config.toml
pooling = "mean"
precondition_frequency = 16
grad_clip = 3.0
batch_size = 384
Rows from block 5 of a small multi-label image tagger, named by matrix and row number. Rows with one number within an expert belong to one neuron, the router's apart. Each number is 500 + 25 x the weight over its row's rms, rounded and kept within 0 to 999. All counts start at 0. Numbers have three digits each. After the name is the row's rms in percent of the matrix's.
Before each expert's rows are labels from the 100 images, of 14848, where the router gives the expert most weight on average: "strongest on" is what is common among them. Only what is clearly more common there than usual is listed. The data: photos of plants, animals and fungi (iNaturalist). In brackets: how many of the 100.
# router: slot weights (model.blocks.5.mlp.router.weight, 16x256, trained with AdamW), inputs 192-255
# up: expert up (model.blocks.5.mlp.up, 8x64x256), inputs 192-255
# down: expert down (model.blocks.5.mlp.down, 8x256x64, transposed), outputs 192-255

# expert 7
strongest on: phylum Chordata (92)
router.14 103:490511450508533505488520494491502453488541477517480530476466484526515485524512556502489496483512508471517482517518519517499488523513458527490522510514448490502530499537536525500478539546531481
router.15 100:527501457502536473521480514461501459477492511493523468486447512528457458466493494538485523471485480481518506486492556531482513509543451544494487524493486451494531513511536520492453504506517469
up.0 109:493508505471501481502510513484500492522478521494525492535532417483530526497504527510492512555568495470478473483510480476494459465514484536472490461470477487519478549491485526484467454527466479
down.0 112:518483487541444484477512491518461477542482505501446513437478506493482516536496476492501522475496508520454512494518501514495494489504476500473497502514517484522514507493503504482514494504503524
up.1 096:495508552488547501532489511500479437511452529523503551471483561532494468492560488479518468479459519503525469483500459495514484499458533487493506457518492503522489475493503484487493460467493506
down.1 102:486505499482509517478489525512505498488482495459495459497519425500480515534431513520450529492514515533496542512521477479499512442529508497474472492488434510521488533482477520510503493514493512
up.2 103:557466487523498425530494503497512508511510504530499507517488479537465499479464504463530506475471487451491474517505469496539501489470490543481452495455516470490518505548518514455520451471504483
down.2 107:525510490522492516464481499522499485490549450483520513481498486492471500480471489528455481547510465510460545536536490525503515491505533538554512494498458525508483499476505479548529508505447548
up.3 097:507466472510504431500502532487502467525498475482482518484498517509510499481517507527529546492477495506504429536509518479476508493500543457508484493472469482525498540486546479532491489472511498
down.3 098:485479517511485477465496444532484485506518498522518468478518526475504486500467490503498468479461537505502516484487442509518530509500507505461449500468554501462465473488476531534515504539551467
up.4 086:503474478541480495479462466468501467522481495500536507481545540494514476535440489475504486482497505509464494476502546515490545471512546497518506496484490485507562506505509528492485520499463521
down.4 091:470500507492496515556505463475513500482462516487503471501468528481500493516505516508482492546504484484469533474477501495504518476509549451500500538521548481467504499476524524482474467442530504
up.5 113:507479485537492485473486488523497534510491488522494523517465485448529466468460502523536535460471519482487504501500521538514549501516498507554478493495523503509477476558476543528526475494501500
down.5 101:459494522529512492509501463461531533487479504534463517489521490521516556538535467519522519471462528514483508521524458496482497490518499509459511544468448510464534503493523495506569511486502475
up.6 108:508518492508469508516500498503415442521494525492561521534474519515457508488465512489516477519487514498473500510485481520537579485490492507520501484482457424549517459484492540487471460543504498
down.6 095:441480490487490531485479457484490484546481441508484489539491531490492467499469515505519468522523509515464534473463471497507494497515482507481512489504524518519504513524509492494498496523496515
up.7 105:483488491524463570456492497475504540495494506485479489465495457511500556522522516508481513501471495502521486504463466450530479470500507475485485522515496481484480471487497519489503550525518478
down.7 101:503520483487512451501481467509517494512475524480513541508508518466534484485485480524487480500530481484517463500509505489490499502471457549483482483488520490505469477512521470527474483472469484
up.8 106:553551502506509457469526504463548486426515502513488534516512533510476531513491492505510492488461498505497497507522486493558463519447507490532548502507552510483505506452513466524521507508523487
down.8 093:501505545504545492513475478480472503486490498485502463540467491506526511459474513542467472504488498483504491544518499499494468556533496460520490488502511469502462489484498462480480488522526454
up.9 100:513505531501499491513524476491451508532467498478482490525498514477525493508531474493471512541490519490457549478489486556508465499498447478507486503477508501508479529482491514509483501542496482
down.9 100:470497466519525500475494497479533448514481508478498504524501495523511473516519487520516484466515521489517511534471492504480494471431547507451474536487515489491541522535483434482493482496510523

# expert 6
strongest on: kingdom Plantae (79); phylum Tracheophyta (79); class Magnoliopsida (70)
router.12 102:509511477479509497541483489488463504495480475502495494509498538515486513493440470499487527546513502493534526490488456543521519572503553529471503490496514507464498529476494485481510526485500507
router.13 098:494551492540520462485509473487468470499522451527532483524507537502459485571506514504518487538508494496490465520475450549516486524504535535482498498496495456481543489456524513521522554515453487
up.0 102:463484516480518525527537493464504488507478522512493536510519531479492486508508538473515482523492475514480484534470474525512507541506535488521485454502491498484481487528501511482491531514496498
down.0 101:438464508472453503480551518503477510506471518487493472471498515473506494446484451459539525522518474478478500521507481484471498478484533517515512529498515515500533498493523540525472481499537463
up.1 098:525463482514498520500521531529496497519533502498463492533450481503496506511499484521481509477494469519507516496457548526538487487490550507509490517537492511498455536513457534525492556479563513
down.1 094:494519503543459542484518498508496502529487521512519508529494536473491487548521493509494503509557546513515491531531506525514528545499496503542494493553476544528478488534512487461518527472499502
up.2 093:517506544518478488549483481481466447521520564455508530547490489464478492512479501511474499472501517499476491491510490500494488467450503492447507430453523510524530511505520488490530507521501507
down.2 098:491462508485512498500484490465513510505489531487509529514470504548464523494470540490525513487507489485513485493471499486481492521497545497539483463477541474513492504475506500507492492503475497
up.3 097:491543525507493512510525484498512483489492497499509480518487524468509485479510533530488502476519518491530500440488506539479518537462471502509521479459526454511490485486501509507550471507501512
down.3 098:552517525497505489519467485480485517515538468469485468526475504530462530496496529478538475486459543494512488481467522510515519533507514449499473472477483494471488524548482498497529490523517529
up.4 100:556537487500494514491478476498516503521480502478507467500517503536482512499478495503544491546491535479475498521475490509526482468480501494502460483458501493482515536498516502479474488445485504
down.4 108:496528439527503509518512493550487501445501453486537536466466477519472469506497537478494540492473507510479521492537492539509492535515483490507496535494509576484492479521504502462487504519515461
up.5 099:509498561470486518491478499457484484505512478473497509532510464510490523473474483506501472482521498512466490530515464469533523477491535548533510493464513498489498567486490531487522475479481533
down.5 090:528537506534517502484508468501515563490546543464490453504520515511509474482550526499489528513502534487486532500485490474515509468505483532498518509495544490492530496452517512525537500490442446
up.6 106:504512504531512497527501478481486477475502483500489497474492539520525503523499483484500448499461480534491462507491493554501527484460532480476479525521533482511470502512519564526505510464480474
down.6 111:458486460500491534510537467516493509491496530503489473512501505520508511515485458534479469475483523544528535455519537548523521511489514485475464530534468509505491486490495484502485487499468510
up.7 105:508510490479437531511438496491464503506478539474468511500538506475485483489466470521490480492474512465475517465457543510484486501481513530474518478543480523495543475470508497508487475497527537
down.7 107:533448504469491586502504494493455497476482469566485487435492491451505512518510489482508528454488457524489451431529509494450534459528527461496513512532504503488468565490481493507509510533517519
up.8 108:492503534486494532515510495536496486502495475510491499478519466475481509507456506510515523482516513513443508482479513523549510511505541528473523542457508505461539525497479501514556459480496525
down.8 106:530506513479531521497513493512469480494497510471532494530494517502497513467471566466503500484494445507508504516526561480481513485457497470533524480491501474492511459473485489456496500505498515
up.9 088:470476480492493477464491503511547508521498501479536471519527450530511473489485516498481546495499492473494470534527531508493464469480485545545519504528495482507530507483549487525535546468534525
down.9 086:483513503474447497492486476486492512484486473470559478506485506519506505492511455479529512472496472479481492517425502505511543545518498481479510550458522536474497522477481485480498515525538486

# expert 3
strongest on: class Aves (92); order Passeriformes (58)
router.6 107:517507487508498475527488508482537525541478467517509496523495499521508481498536527487539513532489452455475531499521519505521503527502499527496458510506493456478489445535484533535491484488486444
router.7 090:541517474532514488497504481488510500497483469518518455529533467514488492489497512502534502495518473485468510500516517508510494501477493525500490504479512488511504479523471519533499486514482450
up.0 092:537549500487493499506483545505545522486553488506494447530497514523520509501482523482518557477505479438474544480493501518508505484516522491519449487514489506478493499441508470514476500475548560
down.0 094:462469482511488573465438520528525503524494505449480497531517512469490476541473503512477531500505494578490484485547519483479482508491516481488524476478533506550492456525532437523551477507519468
up.1 103:503464489453474522522502495488507530465485447493488512509490443509460448510465497529531480458501464479548509450472458508478518470514509490477535542513523501448547516499488517529492549524522539
down.1 101:476514512485466510478493504478503507505453515477518467513510548493460489492480451464502468508459516531494502527481483514526506508451457504476514552502491513522512525530452461474540525483558468
up.2 106:517537522455511469487492534462486505481494445489483499476529501527516505503489482509485449518500490524493551475526479517513525470495503475511483486489502493489482539515494510468496504472445480
down.2 104:479447518489484551508518474495465517504479532512500530511482510528505524522491469529508509506514507528504499507498501504526492542495517546477506524482534506505483488524499485504507503483473507
up.3 104:520519498506520515492520491461525532459504507596498543484489450512549507476489504474483511492532491496508513540535498498486482524483511524470512536478521485518479518507493544522480475501487462
down.3 107:483476516504477484456482520485513519511462471584470523449515529504520497521498495518506500507509538509499501512552499540548570477488511475491474486509516517476522545483476495484543483479505527
up.4 097:524539483504487484522493494473494489499488494485541516509493536481462482518465516453497499464486482530435452505530477502474520513522519477494485526471490461502533504505500507469495513520453517
down.4 099:479503513540526490539500514488473502487551461505487507515498571481472498519529461506499496477496514455470473489496500504502512478465499516520486525471511523500534507523473522510492476513540488
up.5 111:489527493504455536499518534541482448495543514502487509468479494537476504500493487525503514476517442466474493518490505491468505464510519511499508528530470479525484534512497497422465459486508509
down.5 107:487515499447503532522547490535542524490517510468514508523499519492522498500513517514459522485511502489529515502493508487508535499537503461500486469488506476488504515493507522563494513526478555
up.6 098:503479500494466477497455477498474522495498479496518510502510470508550501511519494465529493509478502472494529523489517463500486523481507493531469453522528521500520495516495486506527478515525496
down.6 095:545539496492491495490529452492488532506503517549462468491514485501491473497473485462511488504522505486516514513478505536520498482479475485482528476482520530491494512468500561516503513486525503
up.7 100:443479531504486475530485496515455497524481499545482509486506472485484542539499472480481522468524538511471512503474564492481497521519543534471488517487544491507491505487503516465524531530462503
down.7 103:562469493501529500494448523490487484474489491493511475488534541501512502505459506509479457516476480473496524526531483537454485504512486539514478453512493525533532493472494543498527505493492491
up.8 110:514516495468515470477477473489496520529498537499468505500525469545481516502480488517467513528500552513520513511542443459482475507499546489478509533475507496527512528502526514487513494488503506
down.8 102:455485520507551490489489509515506520475510495499483474487521519485520462528459524504527526509499461525522488531481484503499494496485485478549447483527540505506489512543473490519482514520520505
up.9 094:505502481498469483523543482493487483526501473493486504528526483480462496465500496475459556474509527488508477554480492507520505481525486535494508509549512463513517516500476491463528523487501476
down.9 091:458498527493526480478491529510501547495470478524530457522478497486494500533517559497483466492546513469508530534493506494447500519549487495503504481511513484456475493460526513454504500484495494

# expert 2
strongest on: phylum Arthropoda (70); class Insecta (68); order Lepidoptera (41)
router.4 106:523507554494492518472478533499539498524546529478512460493507450462470525443478496515466485490534523494445529460486553516492523515494488497507468496508517522486487497510492490485511525509493516
router.5 094:520526542455534465497551506503553529536486521466495469453514454456491513510456514510507466516517494549471527492535550499520492518474531468491498464479498559502493463524491477473487495514467493
up.0 103:478460524514533501501468463530478493459491481493496460503481498472458524517478499486498485509474515544514492479511506482468505518481494518487498494463502505502523531504506485460467501476508527
down.0 103:459523491488517513508525502487525492528481460543484530532556510520520514492496489501466495502440448499496527474472496495537520503508503513481502507545498469461526510533469497515506479462496482
up.1 099:496519513481483509467514500529506490496458498500470528560487477465518537517517468461530516476503487487533510475480488504480454518435501476472493540512462479490524481495519543474533555488466483
down.1 102:462498498512533520530510474494510508526530470471487471500506499484513498493506479512507516468484507549490531465471475508480514447480487465506519530509518463493490523505504469490510485507488519
up.2 111:514505479481489481516521497498474474488488500483498523485491497536501492452518520532534462482500471508486545502478457458496450519477464525551456513506518494518443505535506476516487487517487486
down.2 111:496479496504501494497503474523511494478473488515527469473467452514509464518477492469458473494525485523486511497493520531537493474515536487519521485501466476499517534519507499526501512523540516
up.3 100:490532567497542502556469529534469455512485544515536491463542527479505495493484478455488477521519517542502492511492514503497510485485485505484500388474507487506519530476477546484521506453487518
down.3 094:513504500519458494470484471460479582502538480475474495487505492513517485528511487528503499459483469478508528479489520472491496509470512471474503545505508529455493478552532466519488497491551529
up.4 107:512490513481477481497461501492502507511496514511539480564551481489462465505559495486500467498509481529530548489486501548507486509506482453477493565518475451506518483484497521489471516499488454
down.4 096:557529557512507497500527516499494531499448496514503515494478448461500504523448524508457486478478517522462467483507494503538486489521460504518502552545504506560484445511505496494530490500490517
up.5 094:503477499520487506493548467524468568549471544562498535487468469529495499482497478454497513528514478528490505510524520480466493450473523511520511476522463484502521489483453523497479507504445456
down.5 098:550536467504487503538494511492537442490535509525503490511540535496468452514506499511490473463513457461462535499517516512461508481481509488505459530470470512484501498521506515535506469486516501
up.6 099:497529509501478466493478499518510494494499503514491492497519474526528488480547475510486491480492571483506500499470512465481505509517501506473480490485491478426494530516510533462488493489422493
down.6 099:474438480468508512521550494475486530489463496537477528504471468521491484525522456513500547515477486536521524520504451488548476530490518523475479480536481516489473528476488520526486505499475469
up.7 105:486457486494549512481489547461521509581444452446544481466493490514437523512496510526544497486476500508518511516518513502492490536537494478527528479455492511540506499494547505541487468499523478
down.7 095:495528440504485505492500477521497508481501500496561479488530483475542513476502505480476512473565490448440494471459496531537521508502488481512494543502512501512516468493494467526493503524477504
up.8 098:513492525547546525523507493489496506497514531535493479517470507504474514494471489495432518524514484520492476491494555492447445495498542497536504491426514491515440508487473503475491473480527440
down.8 092:492513485514476472504464491507488529499489510451444465467501500496476483558475561492502514509458551467545512507486498506502510536506504472506513487456480537494515494542523499497524492471509498
up.9 091:498477513502519504502519498485476509505494481526504498525506486486494469495515526484520542481500506521520485498490517506536506461544527509479480467519504490477519528495473504532476537519476478
down.9 093:499486536516517529514500486490473518512523486515510512478481506490488518497511488501526529447471472506504516498491518519448565481518531569545495481500487503497492486493484528470493512547487513