Weights of a small multi-label image tagger.
Data: trained on photos of plants, animals and fungi (iNaturalist), 38949 training examples, 110.4 epochs.
Rows from block 4, named by matrix and row number. Rows with one number belong to one attention dimension. Each number is 500 + 40 x the weight over the matrix's rms, rounded and kept within 0 to 999. All counts start at 0. Numbers have three digits each.
# v: attention value (model.blocks.4.attn.v.weight, 256x256), inputs 86-171
# proj: attention output (model.blocks.4.attn.proj.weight, 256x256, transposed), outputs 86-171
v.42:528504441449568558505516453478527489507490518502550490436455500515492503479531468513526484563545452504495499498523509507531476492447460416508456524473474484462540539483510460515479508457450438514502533465482475541560539493487477461512461571534433451468574535
proj.42:492491545499497511492537520508495509579477517506437519509521548469458515483508554508409576511531538499516472484541442521543564510568555549460482525498490534465558451491544479484511517487506522511514435513530504455445455459466495538488519489470512570553503492
v.43:456452474517499443459489468497466547432484477492491553505457532493483380553479481495449522478504458448503545535572510484505486482495597520526455486504559466527499490481485456557503544553457545523473494424523513567438521460540479518488497561559543525493502467
proj.43:552562509513537532500501492547518500497548502494520468504433486472578548500449569477445539517558466522602523532523405523439562470480465535535510446507521470495528567504481519571527533563505464537564533537517495485419491491432536519472515569508495501461512503
v.44:480511480553487482569486550554459468513558474502567552513519539522458551455475496488505558511511456537394529484501510467490430486486491495513462488504559515483479498498486573501478585526503523490544513536532490464487561497573466457522495455503524605547514516
proj.44:554565528461580549452524518501520437489507559513429531509515478484469488512561552489492490491518567545598531520516533591527552455472536548477570457480466551499432552464472487533501462514456504483502523548474479540560532442443460468540508493509535501416511539
v.45:482512534464565526524419544480549564560547491497509480429503474500507474493524430484538551531408506506516511551551413525529472482525522464554535520517493452446462445571546496461545489518579526494516478488486426499497495441447530525482563487463528483552476467
proj.45:498530493568487528477582472490536486476486582496468471465510467525493523541518580451490457529509496522485484493449558517455486570534557514438438474394596482525440548538489506486489531514446479470467534452478470410555463488513517513510432500480464496558528488
v.46:477446549441534473618457532459578442560513460496490551466545404498478493459491503505485515510515489520544480492491455420563487533525541410552508459512557492479494503510523522495523419494545529497538534512492455556485519533483461505473446513521541435557537459
proj.46:424539478517421488529542464487490508453474617516502530426512440492508452515528522491510528452517569540450537551513533492483550559506507516487493529478513462600511504462422507498430491533477488541516492516498520468568432454543580488517464470525492542415501522
v.47:479587498577403470525660496550479549479536510534509509498538448519501475454496430542523444486573483516535538425534544462471525445477545491500505542530471479529560468488523486525498496416463487586435417443539495511519588504489507472523623562488548475553491524
proj.47:492455544515533533523473499452562514473452551500473401538479510474526522470490478436549479544503543516515467579467485552547439479414478467529547474471498526550478494477410585521494518479485494434515523539482469531425551541514575482481579468457469516459494435
v.48:602504495506480521501525541557446485461512486555537419530478465469515491457589487527513503478475463619479480519461480472511519471529572497579503505556464575433428428508529510528501453538508545458479461555569543506490525527512515482499495517435591468569468499
proj.48:448479514543460372455503490452546542526484506470488477537538514454467522526466409498489537480520518478468531445482488528533481560485451475504477520510440446533577482506456530593466514514502501509399544491417435460584548475488464446485494483469458560503475498
v.49:504444556458442519476543409547541373567502501444575500469553511554523555573467609522508535514540495488478537529509512540486568530545469475504515438477490491451554477624451527528470484446495501521553470500495493478538536497486502483550537491546499488496501558
proj.49:544509574586572512560462504519539555566559441563519444554456502486483499462449577454433558549547441495424503500549486468465464476473502529515540545509433490570510462423518503512475460520502534435506503468482508434444521466454468485511479553437548510437477396
v.50:499552503528489478515514520512502487529579484476569484512439493498437479491535543535506506516549539528500477487445502473488469430533472528557496466503453473495511508558511465486495487461472486510446500533509490538482436535570503532472563480469491524563477456
proj.50:501515578491457530463491521507481511488442529544491506482456446553521527452487463480493463489409493487530567453488544520478533533458540599593527496492457496515486512440511561550468494498514507460604487453520518478506489507488514419571396461533494568477508563
v.51:533522497529526488461503579481502543599500458521461492465384552551475485513500441394518526419535528532505565550557485510508543520488512512465501531524438450549521480412570535466464515470526513560506574516523490496508544436444533467521578540460470448483541464
proj.51:508475489511487538507537531481553450445487501471530560531540526490541519539553540596512468525458556514520421449431475533520529514538559494498516457473475464533535517561457460455479457471478491530525493542505520559450455524501424553462424454538467484498420527
v.52:434527453505487487527467468444430453478478613498505444524527455414486470497505565529444462518524504548559458571534582473446520418452401557438514505493538543543482455452565515478517495500512507502454520579502461498411457445436490472532482538448551578524540430
proj.52:522572527455464448522407519502590564484445445537562464523490525431486475489525425467533447513457539486538517446506420522530624589519537498527477439545495449441503511448543478546453446565461543507598505485459544508526484522570570546488463506538531460425454560
v.53:518533542476549442414495544460505468407475463526533480477521477513467487531535457564521514492499510521504443591433467534443469492422537480541504444546513535492541500465475471472564572514456410436509486448477463494478448505532503506573559505572514538480499489
proj.53:506492427507492547487530470550537513517509426533520547552494523429443552487501450483519550466507449441577505487455510499491492442518442482495479470570485556475558573472529486586471484511467521545468512561501532484404530491462432521507472464443445515531476477
v.54:485464510470503460478449454451502581464484499510554540540534484477475444461507516525482470520485490474478486440519499529530487507575517526556531495473502443469421536542573518465472506508506484445488498489468466442543530459510507536486541450549488505493444510
proj.54:554506376474494537456496518560496452538469540554480490478463501512473540498506498415502516562487505460509571543483526451444473506505457474479442487467518611430506512528461502566487581488468451462477477573514511485505560513440493450472472467495481507531500489
v.55:461537486507522543497470484496555515469468518473457537446413488470527544438482477525526494452488542525454482410553470435494472525506572529509507428563475530475462455573497519490536449473477509514410446568547519490524446498470495532457512495536424450472514533
proj.55:504500531486494539499480561461506516520452505475513461520502523473432499547485454540476509489481472518502529515450531601494430481507427419504510500457466465561501477474546553490491497481546452493486530471469474562548526507512521524516533475522536487536487535
v.56:544513473524551507499560504491447570528462576526523473430455491562551477450514454469517494484555555529460511440468419500578516538479525493528460451474440510434518591436549523463473488542503513565472452521470528575503489456444543542416593467582500517460491501
proj.56:531413486485493495506480505407539481488440481567483514533528512532445557463510529513517564487483497515478530511536557525459492435556446518488455515489537464562497491512368466493581478434526465527460488485512484473475500447519450496393414472483523528535469504
v.57:537544503567567461482524525515437519471526434550561471506495509529541510515538420469443536524489459420509489458464567505482467539457548514562515510478509508454453494514428482497528493555451575510544495561559450600493508473547463586511450558543554488511597519
proj.57:474460477495514475500556483466488492526505462519527533435483467501490501449484477544571444504520486474487525477519497543469488514511523553505474499434533454475511511542458552450518558552602528563424505523480522463478497546496539517516563495508504567539474482
v.58:510543547511533410423455534485589425440477484509470504514453536560536577474465424535473531497470552532484497508506546474438487422514506571474529522492508564472484495521480499545537537523481652501526461492593484527505517506515525480564503450465494484564457548
proj.58:581539486495573593559486474543511575486494448451572489479501496504544481432557489524502490553506425453565486511542490525507533476493498348568499445527498479569554562507514496474542518486538502449442486570481567473472537535469500565529513517494506467424494490
v.59:492503490530497473500492489530553569458456508486500493499462467522532525501422496478539534480527491494476507539545488467512488523511495530445492466512548503503491462451457497465501453553540470500507495523483431563537478506613430567461450495511516439501571583
proj.59:396427484498503451532515489543448481541492458443539493504532469448419447460479459522498488495510488544455501480432493437483436504476520462583416563533530597446479507499482449460528479458509506507457460422473524462487535535462566447393487490456541592522503510
v.60:513522540468524517411524564552494524441541538503554496509504508479489474555518496571469526519491548433514467465525426475477521522483499458527499518499555505476564514524511487513484495488497467472493441485478525536466583542490545462538527494564531426513511572
proj.60:480412511552500463526494534488467467550540484516508462481519463528530538442414515476533481471562427528525425551500516489479501429484465549467533572426513439546470501493543493527496533475522508473484520463461449460475572465503485491550521525500509482459521473
v.61:518437491557468504461531469454467420458509447560451452514559499493524489502437509480524561514451501493510480526530460538514484469465480455486543589486453524530486502491472537559584526521551495509557582466463477420559511452443494469514442533485532510480531517
proj.61:499558474461526515476483481510457596576508447470533544508465472482468520485607485493434547455457544484468505435496486497536508569449559442480536453520524501473491551474540550507454482483442541508496483529522530522423456525477528586509582493471444431456543516
v.62:518514407496456492637555554560555531449507558435455523565540445499540542481500520500515495488535511489478453422580439507543484526477459478491564501501461463482540430487541503494465468506532522470536506551488488481458516552486449483528504487484521531508484552
proj.62:485476538573495442435504460476479503500461490482506435453441526604437458530557496408488572492511529477517544483476536526541484484495548513548487527482527548613460527534416518454537480432480499445549457500504506456512550459491554470479592485445517469561522471
v.63:524448540532540491482515481473454421473509554425521447480491490569476520532506558512446523531436496581571438462438535523495495421535498439419542490479478508472449510515552460501531461503430500497482511467500474445484477447454470524522532565505490530533523488
proj.63:452522572535376534554506537507503564465510471555520473484539474442500513538494458467514516452528507452421490498501534441536430528549458535482474527520478520477531504500468551519475456490500526481541508535516497504430554508513541505526485438487485476446452454
v.64:512593490549472468528535503526521525555498514541478535448550523551483443510517478497507510475520425526509523474510473489531435518525552519472505439547479470467460456484426497441496492412514505523445487571421535478455515405497573529396512525506520490493482509
proj.64:509517482573510517472461522490482489412401471483574482510498524454450531554571446537451477523511517529424486473470546446540537519440494505553487446450513508551522575465529519457505470492456493521481468462562480560451387493466434496546538463514441524504528593
v.65:535469474459460481488516476475488439484493505513497489517467540460563514460518472558400493573401550480525496520543451477495496547519482458534504533494465468457616466502500538486538550491456480458511565564471495524481455549487493491532547500458485465495558509
proj.65:472501443517528476490507508494473554528516498518538503523512525574470484526464561460555453394541499511541430557508525615460542465537526547461508458505521516417476589511485504503418504471532503471511515504483493425487518546566563540544494437483542516453515446
v.66:509539545523447522468562504516475520469455494534450499511494528419524534450502537514546489545527483493545495564482540523483495525542473513549561515472498509428478463432479475555521541472503472509490552548516542504536495529443455454532488496442521599424541444
proj.66:515489568474500527505454465489466513496533515519532474572538477517518534504496554546481488542519499489502526529504513532493549513516476524473477513511488505475468497482431607486543495479378518543518495500518489505490507483517511446449510427540429451501451415
v.67:456505562511448495525509575520456494517549582509515482557539495474495554487539485526475513506441486510463471412514491482472452568566495594539587568439421562514531524517540536467483508473468435528436462443484552401485525487409445547596544511490431517452484509
proj.67:477442574544521465521530511456529500552460439470466547486489510527440440546510500480543511492518468520483499451482519530553543429467525489508485564537518487516549403476526536519530486593540479474545468527519500493523505559482492450478457539457487485479526484
v.68:483537466522526466526471572521472442563574536494516510458456392513537530420444538500508490517517485525442537510535540534533534576522494526515515513512477550521455472552566550433515426546560434520514481514536492564480541547600558565584517500476480469525494534
proj.68:541450471477479410495534444482397495521563417509571452497501482490498449557520452455516517563480510421493455512475463473500492409515494495556517481458481477463580454549496499507460453477523443497509524545467573405466501493465477551531481480567479435498577538
v.69:494435474451541509506486523445441519470498478519444480504499566524503461464525480595571465544534596546473554478529516494515432470575552475528550508499470536463538482491561506507469564524526506490478509439531487446487491499421517499540544442520478535482410559
proj.69:467449511539465510555500422414433541595476423497523440602460477427487463510484509459468518415562488506545510515480438480545403454420445538488565513486501488532513444478462470498476426521504495460562573488498446511550522493455454569492566504477523474486554491
v.70:516506490461455523429472524539545520463481576549437461499528526528559432544409515519418553509511475412484524494474543473484483497578487575512471535468467550496503487517469482586405522431535485527534478481494427508484463553448502492563511524461511478533446505
proj.70:451530495492567526491518465442413539524546492497513519508530497471432535463507533541548476507482525493480493463550494465527524444418510524476538475447491463496509479411474540505551443521403471526495434519482525504481531477482469414464529532530428543554572466
v.71:506479552450512525456526475483449448540574463489492515528499479523462507556546463530534571501559464427561487425442464506488527474526453546522464490514550585470459459481443451536461490480492495474503454540496454553469485450516477480510538504471471428529515563
proj.71:515487529429467506514482444513492568467504476528422534493519493475479485453479567519427509506439524486493560506486526507509529583456527515456536490455500427537528512558489479533573549485512493475497533469458481490471509501545579529429433528543471542592451478
v.72:475468512511516519481515436492519467482540565511583545497498495506556561533577585544407525552594536543561509548569481517488458464526458460407566433530474556471485471526444506491500459529468518505496527522489480462533478437485478509385507483538461531529531451
proj.72:463462391462554471549564521520515452519556469497510537536488497532441504532501464479529537486446483505488403478484582608512533500504530589504523504553509484482506521531576536489491504378497438553486574541527446530508547496488555511551513465547495498460506524
v.73:428539534444451493467468453510565502461504486517521502457453492551487476476450446518468558483445507452478495579528566525482495489561542492564488430521503477492567519541461514446495480478423479474567480485507465541484443568473534487567482432469504565518451493
proj.73:534446486461543512503457526530469492534463539568451515479507409465468550466518513527459438552452482486553511487455504473541501524447463553465500474451466558451479509486496490538492415477438542543485488527473456420462548486563498486454453538468576474484548521
v.74:430506492446544509514545558568491494530550460441549553431522520475493503575501463499535454428543527498503492440516460527469512500511574448455518483487493522476489468523546476479525493483492512540562528463493438465509512410529468488474500526490462499431610553
proj.74:534481454526422545503448419465487467455472559525493508549493473515548415501531476400504497420519477522459511483459496493529544476515549510508514461580510495504506489518502538521416530504506439464489523540516471546546520538490535522480543509520579462443430447
v.75:500511435530586475500422454504504554576469458497475471398442550494481466486421499466474536485545531446479556479467478498482451509437476547475493491464484482495532521504500484522501501492467588474481432474473385537489533469521530552521497478531520554498538533
proj.75:488498506453494533533543512530519497509422498518510502499530469471527551401482503417564497481491499465456489501479484422524502480536555401502522473533491490465497489414520511469497482515534499493474449529585534494508513456542479484491520495476484464474435519
v.76:499508504493478490459484462501478535453469471565535451460448425491498510465516419520532567500488473477508518447510502536504512475503505520569412486423487501483513626529470533522443497473521528490528515471489467491545480457592470482470460441547463473416498512
proj.76:557433420496522510473493522535474467541563530439444554551596516451506471517530573451479477449519497444488452483470488534556453528554535609536548416488501521476494499446476471475594510492478532457544564522440498516480563583484577514511467464424477524492493500
v.77:472532480478502502559517526583552541505504511487539464522527487526396441470507465480560409503525541529555511508453527453505537455542584557496610549519451512513547542451606503507583484469550442608493545468529542573575467483453551540502533499461483598568479576
proj.77:459505597531477561520436479490387453494472456492513528491482531474534533467486492536494470553491484532523500542527511448477444478488364448504497472430523495539492506586502553492471533540502541541519558452583560482496483480454476472475508532542545503448494501